Rows from block 4, named by matrix and row number. Rows with one number belong to one neuron. Each number is 128 + 24 x the weight over its row's rms, rounded and kept within 0 to 255. All counts start at 0. After the name is the row's rms in percent of the matrix's.
# gate: MLP gate (model.blocks.4.mlp.gate.weight, 384x128), inputs 0-127
# fc1: MLP up (model.blocks.4.mlp.fc1.weight, 384x128), inputs 0-127
# fc2: MLP down (model.blocks.4.mlp.fc2.weight, 128x384, transposed), outputs 0-127
gate.235 109 [126 148 120 142 104 123 148 118 164 106 139 137  77 161  98 114 143 145 146 110 132 119 124 106 121 154 147  93 105 112  85 124 115 119 110 146 152 101 138 120 203 137 135 100 145  85  53 106 117 166 164 138  94 148 145 101  96 101 132 105 124 153 115 106 155 115 137 141 150 119 100 147 123 132 125 171 129 128 166 137 116 125 130 131 151 126 122 119 117 124 112 172 141  95  86 144 114 128  88 128 155 102 142 168  93 129 132 161 169 124 124 130 146  84 105 136 116 150 141  99 191 120 109 129 148 100 106 135]
fc1.235 110 [131 144 109 117 127 131 123 176 102  98 160 132 206  91  74 127 119 130 126 108 122 149 171 145 112 113 112 182 108 149 160 177 156 117  98 119  84 140 115 138 118 143 129 137 105 133 132 113 153 166 125 135 131 105 149 112 149 114 126 143 103  97 150 124 132 117 124 125 150 145 126 118  91 111 156 105 143 133 110  67 111  88 148 132  87 113 118 141 141 170 103 112 133 167  89 104 169 135 144 117 105 138 107 135 141 135  99 125 120 110  91 142 151 136 125 148 135 174 118 113 115 147 156 135 110 166 174 102]
fc2.235 097 [127 132  89 178 130 110  98 119  73 137  90 164 111 119 110 129 173 127 142 169 131 120 148 175 133 108 143 160 147 154 104 152 103 117 122 116 130  62 109 132 169 150 150 143 144 139 168 130 111 103 171 104 128  92 138 108 142 117 103 149 141  95 145 128 139 135 118 143 157 134 130 124 111 117 150 141 131 127 145 141 171 130 157 150 120 103 109 141 167 123  99 120  99 115 155 140 122 179 136  99  86 163 133 123  74 153 142 104 128 156 108 134 144 155 142 153 136 176 142 109 150 159 119 139 118  97 160 153]
gate.236 096 [124 111 162 132 177 102 145 118 112 108  87 133 150 146 100 146 113  81 110 141 163 140  95 137 143 133 131 137 115 111  97 139 142 142  99 118 130 160 117 140 126 149 106 157 123  96 136 126 131 120 134 147 126 139 106 129 126  98 131 106 214 114 168 120 181 134 138 116 105  92 124 127 153 171 119 146 108 114 131 133 112 172 141 104 147 123  94 142 115 116 102 166  83 140 130 139  92 135 151  80  98  94 159 136 155  74 146 146  91 147 122 132 178 105 122 121 166 149 112 127 130 142 137 176 157 128 129 117]
fc1.236 094 [ 90 118 127 109 126 164 158 101 140 127  92 137 174 133 137 106 116  76 130 130 138 168 176 100 145 129  96 107  95  95 107 135  91 175 151 171 100 111 129 108 145 146 135 143 104  87  92 102 176  66  97 123 147 108 150 149 153 137 128 113  97 119 121 110 121 119 115 157 122 104 149 126 132 133 117 167 138 133 167 107 172 173 138  97 109 163 114 102 124 120  88 112 119 141 116  86 118 148 139  95 129 157 109 123 139 140 115 125 154 123 158 147 104 155 109 150 110 125 128 113 142 105 129 134 141  89 103 114]
fc2.236 093 [133 120 141 117 136 123 117 146 120 156 146 108 107 164  98 131 147 189  93 139 158 146  85 103  80  98 142 133 147  68 128 127 131 143 113 132  85 127 135 168 101 135 104 142 114 151 102 124 164 133 130 127 152 136 113 151 183 152 130 140 136 101 149 158  64 143 155 137 109  79 127 165 143 130 107 166 100 153 132 126 116 117 156 113 119  96 118 130  96 103 131 110 126 119 148 126 159  78  83 170 144 111 117 118 136 156 145 127 143 119 139  93 143 121 126 157 126 103 131  97 107 139 171 130 107  80 136 134]
gate.237 096 [182 132 142 128 112 126 109 114 115 120 158 111 165 125  83 152 137 141  96 130  98 123 103 139 107  90 110  90 133 156 135 117 138  98 137 172 163 161 138 131  87 117 136 155 107 133 154 118 101 152 136 152 115  92 119 142 111 146 152 110 141 113 138 150  72  96 115 143 157 135 137 106 115 128  98 162 125 107  94 119 130 130 103 152 120 115 132 181 149 140 101  98 101 132 172 132 136  84  78 163 100 111 119 155 111 121 165 124 195 115 123 168 161 148 128 145 108 130 117 123 145 137  98 121  98 140  93 154]
fc1.237 096 [100 149 118 115 115 112 106 141 171 100 117 103 152 127 156 161 137 110 154 149 129 113 125 153 166 152 167 159 124 133 156 150 111 176 141 114 120 108 133 126  98 143 113  82 145  85 102 154 137  94 147 132 140 118 155 120 125 110 143 121 162 159 120 107 149 147 127  81 109 144 111  93 140 144 121 162  88 125 130 155 101 126 138 158 141 128 114 106  99  73 136 161 129 135  88 162 138 111 122 116 129 164 158 117 175 157 129 122 119 156  96 132 126 148  52 106 122  91 134 106  98 112 130 134 112  69 126 115]
fc2.237 091 [102 151 150 120 105 122 131 127 128 161 173 132  97 145 137  80 146 151  76 117 136 134 124 119 140 130 152 155 135 104  71 118 133 108 135 134 168 107 124 131 119 116  87 119  93 149 122 102  71 117 120 108 118 130 139 107 144 147 125  85 114 125 134 125 129 148 143 182 148  79 146 120 131 114 141 139 114 125 139 171 118 119 151 124 139 103 128 144 130 192 142 138  92 158 104 107 140 125 105 126 151 161 128 170 123 145 121 115 120  97 155  95 127 154 159 168 105 120 154 134 186 111 150 177  68 112 145 122]
gate.239 108 [153 158 124 116 129  97 124 122 145 117 134 101 126 158 128 111 125 114 137  81  87  87 146 118 144 103 139 160 187 125 116 153 141 141 171 126 139 100 142 108  89 100 112 135 166 133  94 143 112 145 138  85 109 119 116 122 119 169 102 118 169 185 105 142 123  98 128 118 138 133 137 141 138 103 161 136 156 106 170 123 112 135  97 107 126 107 144 134 104 171 138  86 120 128  99 159 155 133 135 144 176 159 131 125  74  84 130 139 125 137 147 146 114 122 104 148 147 150 169 206 145 119 135 133 124 113 136 127]
fc1.239 107 [136 125 140 158  86 125  95 100 113  97  94 157 129 134 136 131 154 112 149 192 136 144 146  90 143 150  94 104 154 124 176 152 186 112 156 171 157 130 148 168 126  87 111 153 120 116 150  95 173 138 161 114  93 119 140 138 113 118 147 138 122 121 132 104 125 136 114  92 105 135  87 120 143 149 146 120 140  91  81 163 118 130 138 147 110  93 115 131 141 129  92 110 165 124 120  63 163 138 113 146 111 120 154 155 128  76 138 126 117 146 117 128 132 103 111 138 127 114 105 122 151 136 123 136 180 143 107 125]
fc2.239 094 [138  93 143 129 128 146 111 154 150 121 109 124 108 118 115 130 231 126 134 113 166 145 129 128 128 117  66 143 127  88 111 159 120 141 132 121 131 113 109 135 150 103 142 102 122 130 140 127 155 118  81 119 134 117 137 153 157 113 100 143 129 149 126 101  93 119 126 126 138 111 113 138 112 148  94 130 144 174 124 141 142 118 102 151 113 147 122 135 141 113  96 135 134  72 154 110 104  66 112 146  87 100 126 143 141 118 180 111 158 123  74 142  88 142  94 123 101 136 115 133 113 135 119 170 157 116  95 169]
gate.240 100 [106 129 127 117 141 153 140  85 109 119 104  86 124 129 155 116 143 130 153 110 105 107 101 115 160 126 117 134  92 123 112 112 105 119 137 105 142 144 118 100 152 129 125 151 150  90 115 158 155 127 131 134  93 103 107 142  95 203 124 130 134 112 132 107 195 119  91 101 149 148 109  95 105  95 147 123 164 143 148 158 123 120 108  99 117 113 107  85  82 104 137 133 140 158 131 139 129 150 110 122 138 138 127 147 134  80 115  98 108 168 142 153 133 162 101 130 131  91 211 133 138  93 119 107  89 143 121 125]
fc1.240 094 [118 106 140 157 145 124 124 153 127 156 168  88 107 126  85 142 131 122 110 164  83 113 153  87 119  83  89 155 114 160 145 120  88 157  94 143 102 110 118 118 103 172 117 142 131 168 104 135 121 132 119 145 124 165 139 100 114 149 142 154 129 141 160 162 155  73 144 152 144 128 131 111 111 136 140 132  90  93 115 123 113 166 122 100 138 137 164 125 128 129 103 112 125 173 122 145 130  96 104 126 117  90  72 106 117 114 101 128 100 101 160 108 111 145 118 152  91 118 150 169 145 101 110  84 145 137 152 118]
fc2.240 088 [155 154 109  91 140 107  68 125 136 119 152 121  76 163 126 128 141 125 184 172 122 133 120 124 120 117 161 149 125 145 174 125 135 146 150 177 151 143 116  85 156 123 113 149 143 150 130 100  89 111 187 153 108 127 130 144 143 114 150 149 126 108 138 131 107 133 126 106  80 146 131  98  85 143 161 116 112 132 108 118  84  86 159 108 143 124 156  91 109 108 137 155 166  90 124 149 142 118 142  87 109 133 170  73 134 121 151 117 104 104 135 142 109 106 125 116 158 124 159 135 134 116 125 134 135 156 148 136]
gate.241 098 [137 129 125 135 122 159 133 151 115 120 170 117 123 138 154 132 102 196 151 124 136  82 119 125 110 118 151 137  80 134 125 141 129 126 152 141  75 178 103 114 121  80  96 114 122 153 103 127 121 119 128 132 157 122 123 121  88 101 159 109 120 118  98 143 112 125 109 117  91  84 131 131 130 112 115 134 123 136 116 133 100 136 143 148 112 101 125 118 110 103 116  97 117 150 131  60 117 141 103 158 126 134  79 136 103 115 125 125 133 130 110  84 179 191 176 103 129  92 191 152 105 138 139 139 153 119 109 115]
fc1.241 100 [138 138 158 143  92 148 130 154 138 124 118 119 117  95 148  96 137 109 139 117 172 125 168  95 169 111 122 128 127 142 142 113 122 156 133 120 121  96  94 127 137 133  83 163 137 129 160 153 127 165 100 154 116 132 105 113 140 151  89 131 112 139 112 136 114  95 144 109 104 139  98 152 131 114 140 155 134 104 146 142 127  98 184 130 148  91 123 127 113 135 128 139 178 127  96 162 128 115 150 155 140 160 119 128 172  92 111  98 147 161 103 111 107 106 135 124 123 131  86 165 103  97  93  65  67  83 126 161]
fc2.241 098 [158  89 155 139 152 160 133 134 144 112 124 122 123 140 159 124 101 112 132 146 128 119 132  98 155 111 102 149 131 137  91 115  88  95 157 134 120 136 112 141 159 193 122 129 108  74 136 126 136 159 133 118 105 146 116 150 136 121 116 114 110 117 122  87 176 106 141 112 128 132 126 143 103  78 109 125 118 114 178 135  95 157 117 145 127 120 126 165 177 111 136  84 141 143 116  83 168 117 100 136 146 114 139 179 135 176 101 143 104 122 160  73 119 117  96 118 142 178 130 128 143  79 140 128 120 155 154 120]
gate.242 103 [130 114 130 127 142 141 107 136 190 156 134 123  93 118 120  99 143 127 134 151 124 103 156 129 147 123 169 119 139  72 124 116  82 128 163 159 138 149  51 135 127 120 130  95 114 178  99 102  97  96 136 116 145 136 124 117 124 113 150 142 181  57 106 140 129 138 166 132 133 108 113 147 101  95 163 103 108 139 106 149 147 137 150 187 157 129 140 109 115 115 123 127 156 110 152 129 143 135  98 132 160 127 118 106 157 144 117 114 123 148 119 143 132 123 108 123 131 106 116 109 141 163 153  86  91  78 127 142]
fc1.242 105 [118  76  93 121 104 114 145 144 101 132  93 159 135 152 137 107 134 132  96 109 133 144  91 118 111 140  97 140 175 104 131 160  96 123 127 171  99 155 152 130 152 106 107 111 112 154 102 124 110 113 164 138 105 136  80 104 111 144 138 113 117 132 124 110 111 149 141 147 105 127 107 102  89  99 149 161 113 119 145 102 144 172 184 149 138 109 127 133 150 136 151 111 103 155  88 105 131 135 158 143 146 108  99 112 127 146 105 122 100 121 174 170 113 109  91 131 111 133 139 104 161 168 106 130 135  53 159 137]
fc2.242 098 [113 133 140  93 100 118 157  97  84 165 164 113 114  91 147 109 108 105 144  65 128 190 113 137 165 149 143 120  83  90 131 127 131 144 139 102 162 157 119 155 122 130 110 132 156 105 112 129 162  94 135 150 125 174 115 115 139 178  93  96 114 139 124  99 131 102 124 111 152 164 144 138 110 138 123 114 111 152 136 122  97 104 134 166 123 122 131 108 162  91  92 128 134  97 128 155 117 151 120 126 149  94 121 121 122 140  89 169  68 153 142 160 141 104 155 126 161 111 121 118 150 131 143 111 120 123 138  97]
gate.243 100 [136 100 113 125 101 179  95 158 137 123 125 142  87 190  58 108 124  96 142 147 151 111 132 124  89 117 119  97 127 103 115 129 130 130 143 127 144 101 136 134 141 111 124 104  99 109 144 158 140 127 110 113 115 109  89 131 140 135 174 100 129 121 131  93 124 141 158 154 114 123 129 144  80 104 105 110 128 135 141  95 134 132  90 133 146 138 100  86 133 107 110 104 108 168  77  72  92 137 112 119 124 131 133 121  99 122 150 173 168 109 118 151 171 132 133 131 112 106 118  91 158 128 173 108 153 130 105 163]
fc1.243 100 [ 93 100 103 154 135 140  95 134 144 112 147  94 160 184 153 100 113 128 123 162 140 153 130 107 121 124 118 107 142 132  97 166 156 168 117 153 128 120 160  92 176 163 131 119 110 155  65 150 122 109 128 134 162 131 143 126 135 108 136 155 126  97 112 152 114 130 126 149 131 113 109 147 100 103 138 139  82  94 193 116 117 116 129 134 130 110 143 109  98 112 113 135 124 121 136 117  91 155 139 162 116 112  94 150 109 135  74 148 101 123  80  88 160 152 142 129  97 118 134  95 147 142 133 122 172 131 128 173]
fc2.243 102 [ 76 116 109 140 134 110 130 129 148 143 127 120 107 107 148 153  59 159 142 130 115 122 160 159 135 157 154 147 161 139 139 133 122  80  91 122 112 172 124 116 135 109 113 153 142 150 132  98 120 126 142  95 136 130 147  94 143 140 143 104 141 148 173 112 120 127  70 107 122 158 124 134 108 139 117 108 158 152 122  82 125 148 157 115 116 128 169 101 127 177 137 111 145  88 155 115 174 134 154 126 176 151 146 102 101 153 135  74 146 118 123 138 121 132 102 115 171  99 128 119 149 161 180 121 156 120 146 116]
gate.244 101 [102 137 161 146 120  98 121  99  90 115 147 150 109 132 139 118 149  95 104  76 137 129 110 139 142  98 138 160 126 114 133 133 141 142 147 110 153 145 122 106 144 138 113 163 160 120 163 144 114 168 172  91 145 147 171 156 117 140 136 115 113 151 154 113 110 111 137 163 139 173 122 105 154 131 120 169 147 117  94 154 124 161 117 202 151 115 121 102 140 122 112 145 118 145 131 149 143 146 160  84 152  88 128 121 125 145 160 110 123 106 119  95  91  84 119  89 108 124 137 157 106 117  97 140 149 183  91 100]
fc1.244 102 [168 159 149 162 131 128 166 137 125 133 135 108 118 100 142 138 116 143 188  84 131 120 158  98 135 119 130 172 179 151 129 129 135 154 154 140 169 169 129 166 149 157 120 130 149 136 141 144 153 130 111 114 125 147 123  87 125 127 150 158 108 127 157 131  97 148 113  82 127 113 125 138 145 104 138  93 160  66 104 117 101 115 113 173 147 152  89 167 163  93  78 111 138 132 123 172 119 124 135 177 101  94 105 142 111 133 102 128 118 138 104 117 131 130  93 120 158 131 154 127 115 159 135 157 128 150 146 135]
fc2.244 100 [141 125 129 121 130 129 151 145 109 118 139 131 165 126 136 174 114 180 111  71 132 104 174  88 141 144 150  98  79 134 111 120 108 135 102 117 137 139 134  96 111 107 157 145 160 137 101 121 102 100 142 148 148 147 167 162 157  85 132  95 118  90 212 129 143 113  99 129 161 115 119  60 125 139 137 185 146 128 125 117 154 127  95 129 116 157 146 146 137 136 136 120 122 120 124 117 119 159 125 156 156  88 108 100 142 109 132 127 123 133  85 119 163 139 134 138 125 119 130 169 156 115 156 127 121 120  99 118]
gate.246 115 [177 115 128 173 168 133  95 114 173 148 147 123 137 148 108 101 124 132 122 124  98 103 102 143 121 118 107 177 162 153 152 112 118 121  70 123 102  95 159  84 114 161 153 164 116 141 133 130 143 113 158 137 124 143 117  96 163 133 143 126 137 124  90 134 158 139 122 126 135  97 137 102 137 130  90 100 159 120 101 137  96 138 131 163 134 114 120 126 123  94 148 169 129 113 112 114 127 125  96 105 145 126 120 151 116  78 150 162  98 113 152 152 114 117 158 151 186 133 141 165 155 145  93  84 112 109  87 151]
fc1.246 113 [115 152 178 122 117 154 110  88 151 128 136 147 116 167 126 126 143 121 118 112  87 112 117 110 151 104 105 158  92 129 138 133 134 134  91 127 115 123 152 139 135  99 102 131 114 143 126 128 112 129 159 120 173 155 198  96 122 121 121 117 130 118 146 112 145 151 156  84 159  54 150 130 148 112 121 142 132 121 120 110 146 100 133  88 119 131 144 166 166 154 161 132 109 180 132 109 139 105  88 127 106 157 117 100  93 114 150  92 117 127 102 131  99 150 121 165 135 136 177  80 140 147 155 143 168 131 131 156]
fc2.246 101 [141 101 133 106 118  86 142 125 147 113  69 193 122 135 106  77 134 129 109 128 125 145 115  69 113 156 136 100  90 125 116  87 148  94 130 116 136 118 135 141  80 123 141 151 120 135  99 147 131 113 181 118 141 100 124 129 116 107 114 116 116  81 135 125 144 129 143 156 145 114 112 113 145 124 106 133  98 131 121 146 176 159 130  94 128 140 113 166 100  95 120 129  76 117 111 104 144 164 157 121  94 133 108 121  87 125 131 124 113 129 150 139  86 128 129 124 168  94 162 110 119 163 117 145  82 146 143  82]
gate.248 092 [135 135 126 119 124 156 131 139 147 130 157 162 118 130 173 121 148 151 153 112 158 160 107 146 154 119  99 144 129 171 147  94 139 114 116 109 118 118 143 134 117 154 113 169 138 167 142 163 123  98 139 116 144 105 131 138  86 124 129  89  68 116 135 163 131 131 103 123 152 183 127 165 114 137 175 165 152 109 125 115 102 125 113 161 121 121 131 121 130 120 134 144  83 170 112 169 149 130 128  97 135 179 124 155  97 133 131 114 152 115 146 181 133  93 112 101  64 142 136 147 156 125  74 137 104 146 155 117]
fc1.248 094 [ 77 128 136 150 114  76 161 113 139 133 131 122 113 136 144  93 131 183 152 149 182 166 105 113 122 109 148 104 118 120 130 101 153 118 146 134 135 159 128 146 114 137 143 132 162 121 146 137 147  54 114 114 103 115  99 117 120 149  81 154  64 138 118 119 139 119 119 131 174 152 105  99 112 138 154 132 126 118 125 133  95 124 103 124 164 150 144 131 100 122 137 116 137 184 102 148 130 162 148  56 116 155  94 141 139 129  91 115 130 135 115 146 129 108 156 146 105 116 119 140 106 109  89 132 104 103 103 152]
fc2.248 103 [122 144 117  97 181 112 125 130 162 116 131 147 111 124 123 118 138 151  92 104 151  93  87  92 104  75 133 132 133 133  95  81 186 117 146 173 121 112 123 128 133 101 146 147 117 117 162 149 151 159 133  86 104  94 164 173 124 141 123 133  94 158 156 129 134 112 141 124  93 142 154 142  93 119 117 128 136 110 122 120 101 139 165  85 111 134 129 134 104 112 123 124 117 127 113 146 169  72 187 146 129 132 116 114 137 125 105 121 137 122 162 149 182 125 148 130 138 160 160 120 164 170 128 138  90 138 115 130]
gate.249 100 [161  75 138 146 116 113 128  92 141  93 163 127 157  85 126 114  91 117 148 140 154 111 194  94 119 125 186  75 123 170 127  91 171 142 152 121  94 118 140 144 141 156 127  81 140 103 119 152 121 120 111 107 153 131 149 127 120 115 137 125 132 125  96 130 128 150 121 127 154  74 131 107 126  93 120 130 160 131 119 123 122  93 112 135 121 141  99  87 140 117 148 115 128 145 140  77 169 123 109 127  96 141 121 142 119 137 109 109 167 125  99 130 129  58 112 146 132 153 160 108 150 141 119 128 141 123 147  95]
fc1.249 101 [ 84 137 159  70 114  83 145 121 140 119 141 117 109 149  72  98 123  97  92 136 147 123 114 108 116 114 149 105 133 142 170 142 148 149 131 135 160 138 137 182 117 134 120 171 122 162 112 150 119 137 109 143 138 107 143 133 112 107 146 153 104 163 162 168 116 110 124 139 121 136 135 108 126 134 185 108 107 162 179 137 158 106  99  91 161  91 139 117 146 147 130 124 120 139 152  81 142 128 113 119 132 122 156 107 115 160 127 159 118 104  99 127 130 108  74 110 115 157 128 135 143 133 172 117 123 140 106  68]
fc2.249 103 [142 153 166 126 115 127  47  78 105 119 112 115 102 136  88  92 146 108 144 149 145 104 156 141 146 118 118 118 103 154 121 122 183 141 129 171 160 135 169 123 112 141 164 123 178 136 122 144 165 142 136  87 143 120 139 160 152 141 118  97 170 165 106  89 112  99  87 116  86 127 104 126  76 118 150 160 135 108 135 101 106 111 129 176 144 132 142 146 157 132 123 128 128 113 137 109 130 153 113 149 137 129 124 132  71  89 128 145 139 159 134 119 128 121 120 128 127 144 101 134 117 116 162 129 148 163 126 116]
gate.250 100 [100 111 164 186 130 140 138 147 113 137 131  91 137 136 152 130 136 125 156 152 108 108 119 106  81  76 117  96 144 138 143 161 129 117 124 142 132 120  75 151 127 106 112 145 111 129 136  99  87 136 102 136 118 111 131 134 123  99 191 131 147 150 145 141 162 137 129 114 113 166 175 146 123 103 115 134 133 140 116 101 119 111 112 100 160 159 121 152 112 146 171 112 119 142 135  85  49 108 126 113  79 125 146 129 122 171 121 102 124 142 142 136 104 138  94 187 130 122 127 117  88 151 138 140 136  89 120 102]
fc1.250 099 [115  87 140 134 157  90 108 169  75 164 119 134 173 139 123  76  97 131 134 139 137 112 116 142 103 119 141 126 148  90 126 118 142 122 120 113 128  95 103 157 126 148 114 141 118 127 191 128 108 119  98 169 134 180 114 176 125 114 117 125 163 132 131  89 174 126 118 126 109 150 142 106 136 102 143 151 151 107 151 128 127  91 101 136 155 166 135 169 100 146 125 123 135 140 160 101 136 120 173 164 100 107 124 117 136 120 116 149 154 137 153 150  98  95 104 156  76 186 127 129 141 127 137 147 132 145 124  97]
fc2.250 099 [131 130 116 116 136 116 135 138 108  64 120 153  90  90 158 122 124 128 129 100 120 106 149  94 126 124 153  97 152 125 120  95 123 158 153 111 130  99 125 134 171 114 157 104 114 131 150  95 124 144  91 151 145 119 147 134 182 123 143 170 147 112 119 123 139  97 154 131 168 137 141 133 146 136 144 124 131 123 146  81 127 170  45 160 132 164 112 121 124 125 159  96 134  97 120 127 169 140 161 128  91 111 125 158 150 139  89  98 112 142 155 124 103  72 137 134 139 136 137 137 113 135 193 120 123 128 160 107]
gate.251 095 [112 116  82 145 144 123 153 141 150 139 134 144 145 126 125 121 122 143 142 147 129 126 109 105 153  83 145 120 133 105 114 119 118 123 136 126 109 149  94 127 137 169 142 126 150 118 114 155  92 145  79 152 115 147 112  97  61 176  94 134 100 162  75 107 101  94 132 128 116 100 113 109 110 114 158  67 164 138 143 108 108  77 142 135 157 103 173 145 127 109 114 158 151 114 136 120 160 143 141 216 114 111 130 127 119 130 113 111 152 165  98 137 104 118 136  96 112 134 154 112 125  96 116 147 140 116 134 144]
fc1.251 107 [122 128 106 147 139  91 128 116  84 113 117 107 136 123 103 143  99  92 161 171  77 157 137 115 117 135 163 124 117 128 162 106 143  89 102 129 144 104 137 136 137 156 123 151  86  87  61 163 152 132 135 119 107 107 138 112 110  99 123 154 143 112 112 112 156 152  89 135 120 129 120 133 128 151 163 158 133 144 136 100  65 119  89 128 111 132 129 143  98 139 153 144 139 129  72 146 150 120  87  80 160 105 128 144 133  91 103 149 122 143 154 158 134 127 138 109 146 166 135 120 115  78  99 158 119 115 124 155]
fc2.251 101 [138 201 124 125  92  73 145 156 110  97 166 116 123  96 103 138 118 151 101 153 119 117 144 155 135 126 107 124 127 131 125 103 129 143 125 121 116 126 128  79 163 104 101 156 184 180 100 150 117 157 165 111 111 148 100 111 170 133  94 159 122 123  93 146 133 129 138 136 122 158 117 122 140 102 139 156 154 129 133 131 152  77 134 126 129 127 188 148 143 149 122 107 121 129 157 143 122 148 107 157 148 158  78  97 132 106 142  99 114 109  97 160 123 148 147 157 126 130  92  99 130 116 118 147 151  91 120 106]
gate.252 100 [111 167  94  98 132 176 129 129 100  94  99 134 122 101 101 149  63 141 113 148  93 106 114 115 108 107  94 129 114 151 106 131 117 102 128  84 144 127 116 111 165 118 101 143 173 156 130  88 124  79 121 145 113 137 138 137 101 129 131 153 104 180 129 142 121 119 119  96 108 169 120 154 149 110 140 101 139 123 163 127 139 123 168 134  78 105 143 139 127 125 137 148 124 140 160 114 135  97 134 129 153 100  98  78 129 163 159 182 130 152  97 102 129 101 107  88 145 145 152 128 116 119 108  92 137 130 114 103]
fc1.252 091 [144 141 100 128 108 115  96 120 134 141 177 129 149  93 152  79 131 123 128 105 131 151 162 128 116 133 123 169 159 102  79 134 129  88 125 129  74 125 151 104 145 115 209 119 140  97 147 140 129  78 167 130 126 118 112 126 118 140 126 123 129  95 112 132 161 142 106 138 145 147  92 114 154  99 171 136  77 102 126 121 139 101 106 101 152 113 108 160 126 129 120 141 150 151 125 124 151 132 129 152 130  91 127 101 181 138 168 143 114 139  72 153  99  97 137 131 142 125  91 132  88 105 117 139 121 142 146 139]
fc2.252 102 [154  99 143 147 157  92 152  95 130 121 144 103 144 158 139 128 131 149 120 148 148 117 169 108 138 162 122 128 168 157 104 150  98 125 101 105 187 117  98 136 107 149 138 141 154 138 144 165 105 123 146 161 147 165 137  65 144 164 137 130 138 107 101 130 118 127  67 107 131 120 154 115 167 118 146 135  99 140 168 109 140 107 141  84 164 164 137 144 137 138 139 117 125 155 117 124 127 134 170 136 112 139 102 141 149 104 142 143 137  97 114 103 110 160 122 160 140 163  99 142 104 137 154 172 173  76 129 139]
gate.253 098 [156 113 168 120 139 110 149  90 115 132 136 163  82 114  54  91  96 126  95 117 141  94 136 122 124 128 156 127  93 137 131 144 118 135  99 161 144  84 129 160 165 143 124 107 101 169 101 104 149 108 157 118 126 156 154 121 140 131  99  99 146 122 130  82 177 114 145  74 169 139 132 126 129 121 107 111 151 154 139  84 111 134 157 143  83 152 100 121 156 137 116 118 151 153  96 107 134 165 134 131 124 148 152 119 123 101 126  95 118 120 147 128 130 126  80 140 119 135  85 115 158 140 149 144 148 163 125 106]
fc1.253 096 [122 106 142 129 157 144 104 115 114 161 136 156 116  98 117 131 159 137 116  95 108 162 147 158 155 125 105 171 119 151  64 135 167 155  92 104 160 121 153  79 110 126 126 125 141 117 157 141 115 146 157 128 130 132 128 131 114 116 122 100 120  86 105 123 128 125 111 105 131 151 133 117 106 132 154 101  86 160 120 132 129  71 148 175 101 133  93 146 174 139 111 115 182  74 136 113 135 141 141  83 146 120 147  74 126 128  79 144 123 164 129 112 167 137 121 133 126 140 141 141 122 139 124 155 179 143 127 102]
fc2.253 097 [153 117 142 130 126 140 144 141 129 145 124 127 128 131 188 128 154 104 124 105  95 121 128 132 107 121 120 146 118  91 101 135  73 143 137 120 133 132 166 102 129 178 142 116 116 152 104 147 133 124 153 103 193 142 165 149 130 104  94 135 113 120 135  90  78  96 137 135 163 116 133 141 130 101 122 152 172 145 107  73 104 154 146 101 145 154  90 150 135 122 123  97  86 104 106 104 108 115 163 149 173 168 101 140 133 139  82 145 107 108 154 134 105 133  98  89 101  86 129 130 169 129 134 128 116 134 115  99]
gate.254 101 [137 117 125 142 109 127 128 159  97 188 126 121 104 146 104 136 114  96  96  87 167 152 100 131 137 139 124  98 180 138 138 100 108 149 136 151 103 115 112 124 130  97 178 102 120 176 119 133 101 155 134 141 126 134 110 111  97 119 130  80 122 150  95 118 124 118 122 131 145 134 103 176 168  81 141 154 132 139 125 124 136 178 154 122 110 153 145 149 103  78 147 103 146 132 119  96 132 113 125 119 113 136 129 122 120 149 113 163 120 154  97  96 161 129 123 111 161  91 151 105 161 119 161  68 100 144  86 132]
fc1.254 094 [144 100 104 165 102 157  97 123  80  93 146 151 119 125 114 140 138 122 167 128 138 112  66 141 114 108 146 117 141 138  92 106 158 137 119 136 159 125 143 116 149 120 123 102 130 111 104  78 137 104 123 162 153 163 126 135 160 123  98 105 148 168 129 185 154  89 145 146  98 120 101 141 113 110 140 194 148 115 130 104 146 163 126 113 135  86 117  87 141 144 130 131 152 119 125 171 142 126 134 130 156 124 134 109 107 130 130 187 113 110 140 171  95 139 133 112 108 138 123 104  85 107  96 168 150 150 127 123]
fc2.254 097 [113 123 145 114  92 132 127 158 167 112 124 166 119 168 148 174 135 105 103 149 125 153 145 121 141 146  97 124 130 159 129 105 118 161 143 165 125 130 124 108  84 120 118 127 149 162 152 146  97 177 132 149 155 169 135 122 127 111 160  78 142 138  98  99 148  95 146 109 133 142  93 143 158 131 147 110 122 113 145 149 173 120 166 140 143 127 179 122 127 131 106 107 134 183 151 148 112 129 118 163 112 121 101 140 169 111 125 168  97 127 110  87 103 143 101  95 102 146 120 142 160 104 151 100  89 131 152  88]
gate.255 100 [119 144 148 158  99  87  78 108 170 109 112 104 103 105 136 137 121  85 126 142 120 136  89 111 124 103 117 138 119 111 137 135 116 108 132 109  93 105 106 155  73 148 111 152 101 107 136 174 146 123 142 186 136 129 125 120  98 109 120 123 124 134 133 124 141 121 109 160 128 140 126  76 128 143 129 110 118 112  98 125 134 136 140  73  66 105 146 148 110 179 116 154 125 103 140 134 148  98 130 116 165 169 138 116 121 116 102  96 143 163 163 109 110 145 180 168 138  98 130 117 136 138  98 163 110 117  95  90]
fc1.255 098 [115 112 105 144 134  95 137 149 119 148  93 101 134 170 134 129 147 138  94 110 119 109 119 176 139 141  88 138 110 113 110  89 139 166 153 127  68  86 124 140 140 177 115 126 142  66 133 153 163 116 140 125 150 157 108 152 110 110  70 113 126 137  67 151 130  85  97 146 127 105 116 105 114 136 131 111 142 103 111 115 144 134 144 125 146 152 171 147  93 129 129 116 167 121 123 144 112 116 118 129  83 150 180 100 129 145 132 139 136 119 151 156 145 124 116  91 152 160 124 147  82 151 119 153 126  97 121 143]
fc2.255 101 [139  69 125 135 134 115 128 136  98 112 136 130 100  97  93 100 135  99  87 110 159 120 163 135 117 153 123 132 135 125 111 166 172 122 112 130 124 123 135 126 136  92 122 136 159 115 123 106  81 135 154 125 140 127 114 110 170 143 153 146 108 115 127  77 151  95 125  94 113 151 137 130  84  94  75 153 137 141 139  94 149 149 123 117 110 143 141 110  82  85 100 158 126 120 133 149 124 120  91 139 113 101 153 165 102 146  99  86 119 147  94 146  76 148 187 143 122 116 129 105 130 137 126 147 169  92  99 121]